config.toml
image_size = 32
num_classes = 9
norm = "layernorm"
moe_every = 1
depths = [2, 5, 5]
loss = "cross_entropy"
optimizer = "adamw"
batch_size = 128
Rows from block 7 of a small image classifier, named by matrix and row number. Rows with one number within an expert belong to one neuron, the router's apart. Each number is 128 + 24 x the weight over its row's rms, rounded and kept within 0 to 255. All counts start at 0. Numbers have three digits each.
After each expert's rows are labels from the 100 images, of 14976, where the router gives the expert most weight on average: "peak on" is the class under the peak. Only what is clearly more common there than usual is listed. The data: Sentinel-2 satellite tiles (TerraMesh). In brackets: how many of the 100.
# router: router (model.blocks.7.mlp.router.weight, 16x256), inputs 0-127
# up: expert up (model.blocks.7.mlp.up, 16x128x256), inputs 0-127
# down: expert down (model.blocks.7.mlp.down, 16x256x128, transposed), outputs 0-127

# expert 10
router.10:100135140105123129132190136143119129074133129134130139149178137118109122160163108103128149153122110118162158157109108142134111114145112101117130126149061150119134160093120127123171102140112143128114125101164100109120141117098172163114168127148139153139161072169119148109173139157133150095091112169127120088165135132102084107114154108096150148129145164123160138160117147122154129114138
up.0:148171167123088117116151121138152119156068132157134119119101116139100081132103158135144173121149153074084135114135125145128119128138121137118131132112159131087103107122102125113088117142145182102125141149143110122112117125135111122160139144126130121142137188114162137168126109130130096142136119122099129177102129135156131151120097133149135128137132092088123146134128129103118131121130
down.0:062139120098125150133096130179051101133115123078102128136070157146096142128062124145133106105129134161130124177127137155146148128134131112116105153131174148154120098110109118104126124137141138141144098142130114079107149104127106105134075211131117122128143114115188118099126122117101161120100159109097125147123128133133129087080054099165111112100131136110116129121128127125111149155151
up.1:144170168122133107120170121133124062172150155145152124132120131176118101121117177164145135118138133079115134123138185145106112141150118147118181125069132149092108113154123130122067092135139162132136104125142119127133129122142088153110118117102144129160146149067090186137146106125141131115145096167077126102103115133144158121088092137144114149123131124093125120150101120111133126129122
down.1:098115117081109153136153120224047143099104135119117115120092128170111113131063110146122127118109135159126110171126119136136163138148135164135116128134166152140143098112132152133093121112172124123138106141144105077137151102140112104092103198148121144131148069094171132110134121107144118172122145118117136145106139128124157087102082103151102107131136135178125132174120134138129125129143
up.2:149114131128117102116131133160142133089099123174132134154061142106110134128112129138114148128130147130168152169139164135127015085148128163133167151119100157100093095150160132133130152145129165145141156075150135175180094137148135129147127088139141138132105142070125163130121128115115103140146189151081153149128139138181135152127116128112158139128138147087177135123118140132149136097118
down.2:077148097125140153133119136136091085145069129110042126135144141112082127129137151160125122102115128198079128135127155119137214131131120088112125124133153145131129106105137088124121131115143134147128099136151113112126155121110133097096073141102128128124112106140161147134142127113100150140117208113107124139147120131159115154119098112148182139139126150094136104160104102128114136139138
up.3:124179168160117179161154113122140106122096112146120128147196163133169125141142130110124087141099121126102137155119097116153158152132127131133119114162111148144134130172098131137135102116146101070124124132144086126104173128104126137111117136136137131176173134105102152085124147153126137128124083134169116098155136129071135132116079129144116133120126152096129166161147146126136137101125
down.3:135107126136141116116105137106087117097145131120152122151086110147084118116122136078154139147127118069202127119142150130129116121148120177140110130098136099107130069118105115132210108121115135152107123143118153117102152096128120146142136115148101144123116149122104116102159121130110162179141099131107141139108131126109093122071105138099049137122151130107118157167152129132124119156131
up.4:164152145121115093113150118139121127110134129136148130130066120118099112127120165151129162119134139118151149156138193148112042085146122155132168134095119138075116100133159135126098115150146161143140141085143131150177099125148118121133133078141135122146122170054125171133129123123131096137130160150083155146131142141202136133128104125130138147116137124091173128168114119120144125120133
down.4:088154107119117169133141115179085127136070133119060115136150131122088126133089134152125123120110138190088127153131138143135193129119121104131109133137156142136121100117146105123107136115185106134124092139140107105140168105140137100094081156123127133116124066121176147103155126118110137153128205120121116144123107123137142145115111117173157120143128133107143103181102112125116140131113
peak on: clouds (37)

# expert 14
router.14:095176102131142115130120122143121102124151108096185112140121148158145112109100115143097083115112130148120127103114163120122128106120137165113177131119104127145132124075117125124173092119110107094124096100101088112180125111129103103085123160109181117107126072180056111137102122112085105092119109131103104120146105113148154166121130128129078146130114129147139092123132128124116118113143
up.0:141065150136108131126089134147127141167113144085089149109173111117144146152121137108129117133122118132164133138119129134134184154110124115134118134164090123171107155114125137143129123125135125127118123136090164159124139139124106126122163154126116128129139134157195131125124120126191125100123074114159137139109125125092113082140166126122147111156149128087121133110132136138152137089144
down.0:129023106116131120118108126089204114128149110135126130137132126130156135115134114141133104131137110131123115129129109130147140127140142095128138135141162139108119145117127117127201106135121161117117116121134166118130116130125136122133099101152136134124131106206132116121132133128126141157108071120123140096138141127127089214094146126082093130116132117143113136171126116128140106181109
up.1:130192118116112110139125124102148103147115130138195130117054147152136075113116136129125143138124102138106126131136157124112140135127136155125149126110139110073139141104119127124109098133122150141113113135122112103147102117116129134134022130117140135130152096102129137195126139146132137117115106154073134124120129123185138128148128120151124143125125127131143105147103125113126138094177
down.1:151213152137109162145150122127106187087140110149130121125151140150159113128106146118133154136125126160151128117119112147116079122117115141123128129136172120107141142176114112153114125117097105150152126108129094120112139119139147127119190147122136130128135112122151118151126133120138126139147171136159132130116141127124175076182129136158070123141144140150141138110118135137104135019107
up.2:116118121133123110130131113117117143079122126168138123153119102104094145123117125116129113107149127148165123150138130145147083113114132137122095123135101137079122137107140124120144126140146141128131124101149129153121132128166129120114154095161138117129105127138108135128118128122099131133113163135124135135137124135089110088057133118083084139112127119179128129175099123127114125119152
down.2:122161133162120114130150105181112082159143153120078117126098121102112122134152119154119149136118126100077126140124138125123164120129139110126114139110047120198128113121128142128076130126134124076125127131122123132129133117164118119104079154139131126120113146090119111132117134128112079101123157143145111132121138132121137135138143125144206159135137120110107128106125111136124137168176
up.3:108139131139131138129129129168099088106153120105079130115233146179166118125150127135139112135096147157123125174112128122130086135155150136137138141124123126134129122132109132128154134141140116134117163118133140140131154126126124136083100192128135146131112103163103142093091129122130187134146136097150147124130128129071126179164127142119070108124130134038128131148153134150113126140106
down.3:152116084161140160107086141078092108169158127146164133146158111098077131120157121140128125144135108133168129134139119110122128134126118108132168137153101103113108128149151129126195116131122126172107135129122150122130128127136147124150131119140140121131111191131098130140135139120107167120118109131083135113111090115139069134074171132112095105125152111096159138154117113127115138159106
up.4:119156136144123130132114123132085096147127113106091135137205130146165094131142112120127150144100126148151138171122111131124101137148131155141140138131104143113126148109094117129187120154138114140109156122112142124131129130113107136104112194132114142121105077144148146102088130133167165141140120118135142138120129131145141171169160134140091144105133110049129139142142129134128119107123
down.4:167093094118134171124126133076151114131162138165163136126173124112102127112150132146137129142118123182140132166144119122114090129133125066133173124162144108092104148147139126146166103131128129173125123101148131129127132119153138126121153101137138123133127204169094145142151134107110157127139112142121129106112116119143060173122153124091119102117147129101156120116121125133114121137099
peak on: water (81)

# expert 7
router.7:106134102160153106104101163167171116157134141092082133139136108138128175097133126118059172167152111147083132114084148147151144119135159171130103107140127119159180128107132117101112121097147122112114140118074102100184139135148093134131182159095147172118166135122130104185132111132182102095117085157112099134118123121084140092137105104172191153115123110134145081083074118112145119122122
up.0:101157140126113109121080121182091120136125133138135129113152125135125186131122117102125132111148148164148120093113112118133112098130128162124108137154141147155140113104136138128129134114137135084120106099151115110105122118123143120137139162140129121101135107146127078114120128116080110108124135119093123164124123126080107183182133125145153115121126104148148108090140117127112132131088
down.0:104132092096151128136109135125082150152153147105091129146103135167133126125092089163134110116132119149177117139138130136124104118126121150129162131138106139124115147105147151134194127138109151130135115111130112142161124127110103114194160122134132120126108134109151124122143128153091149138107077142088142101145120129111136106088071118109072118107143134075097138179139133123136135165103
up.1:091172089126146127125125125055184122137120131165137118135066143127135102118148136148106139131109116093102131176135112130133142147130124077134142118147123155036131128128125104134105135129139100132133129136106098130161123143124108121124132094133145122137134133128117166152129138120155141124126085130087128145142118128145108072129125119110161149113115136190120145118089137113145117096154
down.1:121209145128131111139172125139189146124126140157153120131153130137147127124118139108125118133125115107070136078118136127128101138127116129105090134112172132112146105116106109126064143114135126120140125138123149128120136116133113135100162191117120144127153122137117097137113131127155062103121160143122130143126142129122116147207204107145179129140131131173124145111148111119131135055148
up.2:114125141125134155135156124079131144132087134103133126121164148127158146133155135134116135143123112117122140125136123119135113123144134110139133126130148128146134123144128113122200136127110109162137131129134089128127128123122138141153153125127117132132141107112109146142139105142149173122130125147150134132157122130116118152180133128131175129122124135136135120100146146132122137146101
down.2:125149123130139103120126137168158178151113122126152119124104131136193096134099127134132118130116128112105152107129154123127115128136139167136091150135203100138121138120145131111068118125141121101135131132136136116120144119130121132106148178112113135137148097136103136115139124114124065112125126112164132137133136125136207083155136121149144122118132131213149116088133126121142118079139
up.3:097218153125093118124143123130076118122059118118129133120167141143154101125117128143147112137143117105124138122136156129128151135110122123122133126130160167131111160113111118125117121116149157115124115136122120139120158132127133147098181123121136132144124087157103136105127131132159198090090132130117134151124127120141097173175133117118127132156112124061135148146141135116127133124126
down.3:153118108183148148123148118169066126174132123116164146144107133149133120137098138126138132114133136124151126149153145117112182120134133183135130127162091108206135119112099145121103163163121164122135131114145111135101146119087137117125078168133148125131130117109143129122132126125120041105152120138127125116135104110130119023121081145155106140133123116173155134104141116123125158128158
up.4:110148094114144131140110128096127122155139125169120116131060141123103088128130121159111103129118109101122118166144098140116149147110118080134129116143153154048125139148108118133085118143130107155131130135102097136165138136141121125134097112131140135138136141142128134141131126111113131155122107138102137126123118123149108080073123115103126134125127134180090159150089131110156134115169
down.4:132173151146110115132174131147197142106089118151138118145134121121152124128097145128127120131121135124081120100117172118129154136130115169120116140136153132141142123117110097132047152122131131111124120133116152122120139114152122131073141164107121127128155108116151127132109139124140039095135175141125130127122135132125127151186171143162191128138138126200129132093138129135123128062141
peak on: trees (98)

# expert 0
router.0:144129148165114124134121129125124101133150130084121111117165146153143133124148142156107125134138163122069138131123168121131175110160160120120147132095171146158126106121121172126147109104159120126137153120146118092166098124147105136103168177148164135122132120130066132094134139151101110135094123131147129119176122129127125172143084142128098126157126115117141115161160117106136114167108
up.0:163227134118129155139128116158116153117101112094074127130119113116118106127117134142110126107124128111131128145119152124118101138123116166140116120125159139146121135102143124125066103155135142104122137116117156120142124122130103119142171103129141134130125165076136127117133130133182137026145134139102141147130118148130143147167157130123151102124145142131119120111103127123141144109196
down.0:161155122145128135128118125072160157218128153127193132139182133081129146116118130133116162121118128102190127150138091116143110113109119104125159127167147129124118149132125137153156147131129160167130117105147145133107128135150137129200113076139131127130110168149130165143126111145183189076123104122132131150107120134096116142133129118136115113111147130155154101084124125107120128105081
up.1:126109131119150112142153136185119122104135119204110151136104123154115107123134134130134131118143123126161131097131122126127110101095131119142141138142105138090115131130130129127108146141124128145140130133128146139142127127134142130135000158112127112126090158163137141146112145130137169194182165127131124172139140129149126185143139130096137122121135144028115167121129125119136126105085
down.1:134111158060129125118152124117171178136114125160072117129155133105163118122092138154108123135118123124174116159113144126111085124123125101123147138125164131121133123130129116128159122124154136105122129126125102121101137121130145124151186036139134140123143120187120103140104128116128200102130115138126121118131142120152095183117132136156102132128129136096110135101142111123117127073062
up.2:146101118152139096113126126052139131165177135102111115150128125155156145125141140142126131088144150105080123177134149125152144101127160126120177115075183138053154118146160130147099133131118133139150128141134140109173100132157107102118123122150096105113144151068090133093135116134154118184158115156135124058137137123128158107177095126143074131125134125122113145172123132143113129140150
down.2:138074127094130111166150139095111106117132137082110143121093118155126114129170129128129150117142149126146131132122136137148146119141136117137152126125152120103163135110125126141186098133107122147134132128137127141095095139116129135143087151149137129116114139186161129115104131136159105196104128129103126138121119134119108128137064137083071129175103126171106143159120129129133125151160
up.3:140062133115120106106094122125128176108211143104173113138138145147088144109116140125114126134123125122129128111126124110143147111116145126125180141144107126124134123127126134134088125118138123168121114108099118121148119130117112144091162143143132115120153130110095111106087157143109094164097140138118141120144143130190124117080142138116069132135125129144131091208141123123128120150120
down.3:112133133102168096149127122140100103088104117132132122117071103163140122139134102153168136122135120135116130089139144150148121132163129169152093123107128094113116114108127131137110109139115131093122124149110162146159148130055151141088125183121136108148120127114138125112153138122137107166138134124124130166134144146092171077145097120096124171146109124133081145120124130157181123115184
up.4:121203122138151137146133138167121126109147129124107126121154122118152094119151145147126119114113123117163140171129145139118091125123120111136134124128106139151130135089126142130164146150116117137142150114127096123137097122141143119116088133126119126118125116156116117145104123143155180081128167128096146162104122129116132187172167126100139126123128126034110197109105125123116140096148
down.4:174131115129136138131136137123154104193167133139117130112146127110132132122129103152138125126105131166158130137126125125126082127115123066129165128161111118115120136150154113144152100125148127136110130109132118139144132133104165128153144061105123139150126162180115133116140136137165189099128111122138136105097103116167059210102164121118132140117123133067130119133134129133132120151074
peak on: crops (76)

# expert 8
router.8:125096108105172144098052086153107147118152137169086144139100136138120145125089132125121127120140104157185126086124149093138102100139142145134160138162118116156124143111154139162168152123127122154129110116126120090155097129118152107132105136137115095109146100121094078119138120111086124127096183133153128116138129127147121109162188134082139146101109088151123085117140102137123106145090
up.0:141128119155154134107073115134103154150121153133157146128186117127127118137147110112117176095135123139123109118119125129139137134119124132123138132125117103095150129140127141107147146136128171137127155143105123098135087130092096084123174214142126118135153142111102080179136115130109121177110107155119110116120138126105120107141116140137156131123128130175104129117141103125113116065105
down.0:160208107068167132129157118112098161114125082162071129122144118121159149114126119146152119128135125217165146111106142137129133124115102137128125143177160091114138138149139110126119093126113113136149108128134116119159135115150169118120154159101143143164151109140120153131149130127110133167131162119132146134103155135140179069158110119121087150151122150069163098115139158116131115078136
up.1:112075122123150130102145134084168134092131112147119128127081130111141157130122133140117101123143148136109125124136185122140112137126162064137154132123109103127136106165169127149152154154136123105145116106151147166136140128125154155104080064092137131105129106135125130123129098090156114181161148143148158152101118137136140108119132149099143142131127140122131160100158141150143134132121
down.1:098098127128115114119158134119162088150154155072118131084049154132142147121149149150171143118113126119092139126113158108128158133109135076106155130086112137152127136129102140101115133141122103118141137123119117118171164160108133152159071122131134111115138122172135150140121121110135168082128159116141121101117148112142126194141122135140164107126116100146160133091162140152176135161115
up.2:113113133107149117155092116156129165084160124165098136145131109133125127133126095127115171102131111132158119125118139123136122121128117114117134118157053160122124128106138130128173150148133149195130127115144133055163077138109168107146146149172108116125170115155140099123142146139109158113073146147115120123138121122145138082156215128090175144092116129111137138129101123122149111107135
down.2:149171138136146147112164139171112168163108127127091141086147126155117169129102111168115123137105130181157133126130167122113084118130113137126179124150111082135128153143148086128066166151098121132153158079130095165186156151128094144146119138134152136136137097119145124140117128149123159127125149122146126154124139115151130114120168124147116081128189124093143128113129135115146138110106
up.3:151205122136117133140221130154118076068115117091114131137075133152124113124121130122135133160153113130149122159094154141134114111113126111117112124110099129129107147099142122122168065129099104127109103145125145156147175128099129137116191149123135135154094093120110145131135104133172131053132134119137128144148124141103090155136128118108184123130126129075130130169093137126144122138102
down.3:165116139201124129136137138106141095118107131072185120126125106148098122137179113100108141138121120125084142104128128136136195121141150108138153139110130110124133117151110096145097148120127141160116149112137136122119133142141105140135042115149134131115100083189136118142136128136200162137109208121159117111097124126151094192176180148124186137129149135144165137147124118123132141139111
up.4:159155146160109158138170127080135085128166135104128127117116132142134164123110151112123098151135138143121139101123122103136135133129135089136155144144154088137117124119138127134132105136119086099103110134140110150116150115145116148099060106103099135141132141108182138128129136116134095130137131122177135115095122126111157083113100135156110132110129099101140128171157138138126132151166
down.4:101083135198111123138091119066149128098153127092176139110134117154093131107180148119141114129133131046106126145115115131113173134119154072120095131085115160103122117110118164109215147136148139098120116135131183133128131133124111133177142068145113142123132123185124105123107125120140119105138164122102122116142136134136077209137128147139105125126134110140143107175128121138117131155093
peak on: built area (66)

# expert 3
router.3:117114111079145172147128147117186129096151115183105124130104156144139152135118154132119101118102156136105132134140089118127083122111127054129104113165073156111113126147126127132163165099149117148152147109170120087161119118140154130151065124107154124141132136176098134090134111131157089137150153126136107133128113141126119109067172139059142133141135142144104139109166125141139122144146
up.0:127045146135111139123144127124092172149126129085125140118115137092122109124130158120144107121141124131125134130111140136147190155115156106125077115151192090155114113162107123130160140127142131130124145153106129139134134129129136151101165104106126118115137136116122120125105112122112166173176148129152123145112133147159115104129140121109117090152123107155103179139149122118091122192106
down.0:131107152138116118144147127160148095164186119080126127094102138154138131135182132157113151132125138132058129150115113155130153149129136089131122139129083129148141147133129125133089172124116103118137150124123130128135109143109105132165046127118140135096128120159161133131107127141165111067137175128130117114124122119113127185149124145158161128132127117184143134118112139134115131202150
up.1:142172122102109114117148093087133148100062136188103137112157141165145095153152092125132132124095113117114118105133075128122127117116106088121132152111112149056080139109099139129099132128160122156123136123133153135114124122097153143152070172146125124149112145145109101146130144145147136142086105143105161174156137133147114127148147127083119139099132118132112128171142130140161127061154
down.1:095179103119140104147102105056140134118119147138153120136131159134145085134133115099137108132143140106154134132115141135161099122137124162125137129139184168110123121117132086150129125095114132106141145129167128152142119107133130106113167123115153114125139147167113136136155134129131134115122128141125128145166151135137162076183145133153114115136141138087138143097113120124102165045118
up.2:119171114119100113111131114096116109106095141163121139124134110164130113138150082139147144121110123108115123096130091129128130105117123110118147166128136140064103134106130139121106118114154114163133138119148152138111132130101144150123086154139122134161107137142131112138130137120146150164108091125114170160148127124142124104181113138103092111097131125124116112235117130118171131095162
down.2:128166122110142134140098108071151129099100141140142119153124136129160098134094116099131102131138134109160131158127144138160091127134126176124130130114181132135131108120135075143117108106134145096146143128154130142143113126136112096108173117132148135123127142150131138127155145138129150112134103140115125133149130135170177054167129130154117121138144132105128138076115107127105161037129
up.3:132157142119117107142166130176131151128134118153111128121136109140123153127132155114102103134131125143116128197120108119144161142117125109131104123124138134131075171099133138133087117135108121172098136153110149135113133125131153114149090100141118102141129133152102106151109143128146149114123137093112137126132130124122113239099169129100109133140127142101097128128081119134118127110130
down.3:074127118135115130107128120141179168150148126201129124116194131101122112126169101096131127129139125121031123112122140125126135103124128094119146125136131182099116116105126094120068134131102117139125121131135109147103109111134142125080168139131121129123111125142079125148135135116136089125117121148128132135175148127128125172172165145099191114124137134119131124154112138111118126122104
up.4:154153111147117122122083126148091098158171137125136131128117101132106144114131115124121146122118107120100131105112168117118162130116133174138139137080195123117165101111135129128095120124110090146120117130065117129108102131132058102103161159138111124130149141099117123155115127112071116100154092122097143134134129133095126101140084128172124096127127096162147109156116116126118130143130
down.4:144069087152153122116147120202121093116122150086113129124086112109151131122063070103136129140137124130143131131130127127123140141142116163131134138097076133180108110129147119145109111132124162109132128115138146126128111131132122127122076175150131138150135113086146141132154138129134075127125104121108126113111104124151177089059103108134110134110141139121131137113110120124135147180182
peak on: snow or ice (53)

# expert 11
router.11:130136127179096116122129126164161125162112153070163126117099108108143145117137091088141148136175121110065136111132150152127202143139105133116133139077175105168144130089161169120181119110118135122113106140109139120110133140138106132161170148100114159128163094169156112168149128141120089109093086123112105129138147134109106122097109119200175111179125109125127104096127125120115129148127
up.0:136129136130151118128150127127100128152139125143136143138115124128126141112118129108126106129150128136163143122142146131128109136117136104118103136127133125081120146126146138131132107136127121133145133119121144115138136150140140145131041123128145126110129122125134143110131129127161115210122146125138135159124131133130106176192136120103113146157138147000119144179132126132136124120132
down.0:140092116106108127127048138140180129096176123144119139128144113082126118125130146140130131151141138183100119143135127115116162127114125081139119114143126125155139124139112134131095146121149140135147107088136108130114136133140125126108174082117128125134079106137080157135134122132079194092137093129121132108114130119139080160098190128115173122135099128112144128087118138129140134175084
up.1:118101139130134126120088130132138213142106131147147122139154150098106126125125119116131151133138141129130136085112121133149130129137134144143142131150164128126110134108127133133194136106101138185123118128127098105119137130090142141168149147125134133130157110109093066112111150100096148186084121113132126133127126128133126097108143137137151116134120115116116101170137118130112136147122
down.1:110106106146154111089146135140170083153172139087122120138066121124159183135150137126162140124127141127100123074129143134113165134126133088162123118109087109166125136135125160127110122155123125143139168157122146119165145125119122144161047131116131129137135121158142120125142127099148184078148184128157143106125130128132124186147122125123175175133115127101146100095147114126143105177099
up.2:123089108105128141133144097076073163136133132157129129139139133116129140139124131124135053107129118130177151105110059118141094137132143117138127139112150102051120148126128120106092146079113103130123114162152137168097156116133145131127075133122132122122111131124123129120120115130137088163140158136138130139139123124096106125132147138056062123126122086158091137204146152127136136171189
down.2:141115152152080137134178111144148156121157106133175150132192112149141122139138136157091123137134126126111139121099121145108186122120116068116125129147074149150151169133126156105111188155137108132164158104118129130118127141117142128163147148129141111101122109120145126145093123140114052120120163148138106111152104123109086149125208138116150118106155127173111139127100125104080163153093
up.3:126090081139115140170105134100197091092098148173130150137127142143111081137101164125142139148096095122095151139132142135119122130169113085144118129141092121092120112146135116110083153156133094151156122117141134157134136153088145146144128049131133135124131151109118133170123121109146164128129144108121132126152145118089109130122117110115128142094106146190123131097136135125171121071094
down.3:149140123116115120127131112056142153120121144192098105115187147109118126126136104148139111166100107135094149107143125102117068133127133102133109100136149111091124121135132141132112126151095145120139134082119112152111137160114129139099237109127107095146135132144104118114100104121112059160138075121094135127137144117164107137138178133054147137141132096142092137124119151140103113124122
up.4:121024131122134149140147141122184155105102117140169140137083154111129116132122140139139134145126141097120139200143105136112115152145115075131148141120061150121130137130128128135111151158139142128136128145141082142127131132113154145155150062130149136131167130221139157123116152119152107166116147090128113133141131139127092135098158120114133165126138145117114146072127145126148134115113
down.4:163094134063110125122127132105173093064145114178170123126102109176149128122149124102162150138116140135092130108137118141144036144138122120139157135156160136030133149107121145132126103129106134134138124143123161145164155147134133130070187175142117128152102167164119127133141136115164132177120101125117134119115134142166122131174102118065141153120122124140107094116110129139141124125179
peak on: trees (97)

# expert 4
router.4:056155099146088105121131159137165086101120104110129098116120120161160115111153152136125137084133147201096105127087143130132109095126146157122092122138141159143149114114116134109191109147093134100119102142121169129128115112108083114091156132099121149074106081154111171106101113171145196107143152095119114129138126123132130121104091151164165119135124125142160103101113125126120131160110
up.0:094123122146121133120123130082157115128086129113126133141092119168157136134152083146133136132126119113093133059124099124130184136125148100131155127146167148097128118093106106124153131130121108136136127125109134148126110131106135150077165091126132137125149080159140091105159146104162206135116115111107115168129124120109120058149150129128141163126121131096125143155122125123139133149138
down.0:131096119186132100128125126079166094175145148149209120124124132100134120128173140083137121116134129070103110087127170128114106123132130155126124130099103119088137129127114063125127120121148132142134116150138196130127138119098107133085104095129133115123130177154077114142114134136155146129121162143104124146129127126128158149180160144122170119125109125093082094132134105131129139112141
up.1:126193119115116096123112127162131127132138118133137134124157131146156118118133129143127100121141110165135132116131123127114123125127112170127099124172091119116120137111099125130148111143139095104113122105128133131162118114096114132108028152108131120134097109156124143109147131157120178156099132112131116133139129122121109243129164123139080123116125108058143125169128115120126129106133
down.1:174106129154137135143106129072119081133096125175129138129143139086076116114125118142134118117155117116149132033135137121128151132132147145123117129142147121091103112135115107138191107113124118148127136154122138134125122113064145138089155124142111141140114168103104086108132112127107133209145131115109133151115122131116104099102120131114117126131133131123078123202149111133111129105137
up.2:167171119124138128148178125143098150137077119146127127138106121113116110133129101142130150155134141074139131132126137138117140118127115169123120128139157146103118134137127119137061122148123174056140133130137136132135130124106124123126164100146136129134145125141103130158138135124132076071100102114090140127144114133130135157231155110120115133141128147072130169096130105128126127057148
down.2:145106134122144121103136141200086102113139139133079131147090101123096133111123132149104117136124131166132144111135140124134187120133129179129154125138127083170128115141128125120097131117158143106128122139118098117104137129104139120072117201129125121137096095088166125137140121130098095203148124097148106141098131126162153060086063113090112132118127132144152132182148121127144140150200
up.3:092119117139113127107139129108167110127088123123136131140102130171154117145132099148128143131138125129100128074121098122134153128120144114131128125161138147104127122089096112127156142143110110111136131120111122160133122133123127161072150108123141136126152099178155118100162154112163200139123129105098118183137119116121132077159144137140139166115128127058137162120136135126134133127124
down.3:142066130168135106128142127092158095170147148131189122134102133116141128126174138098137124125139127092104124064119164128131119118135136148141137127107115125082118114134130081140119134112176140142124128158128192132125137112090118129091088100131144115117133163158103115152128132124158152161131164125115130136131122121130118145167137145099155134124112140117097085138133100141115146137159
up.4:140099118100156131119142125089133162128096111117123138121116147121125126147129131136121139134116121138140118175136111144141122134130138168122140117179125147147133152162132122135126151139082153131133103139118117130102115118121160136150134120139128124140176156131168113121124130128178100098107133157122154113149116131140149202157143133124128124116134132150124164055145119128133124086112
down.4:080165132112118121127138128122162114116090137089132125125082153160201110137129132143135133129121128154098135089132138130142105123139121151134110125122171140131134113131138152126075107111122129106125142145150122098132133133112135133100104146121144117122145094159138131159128127121126123082123219122134120120131137127162155129196141108152165130126133125129168136059141129136125139075136
peak on: water (57)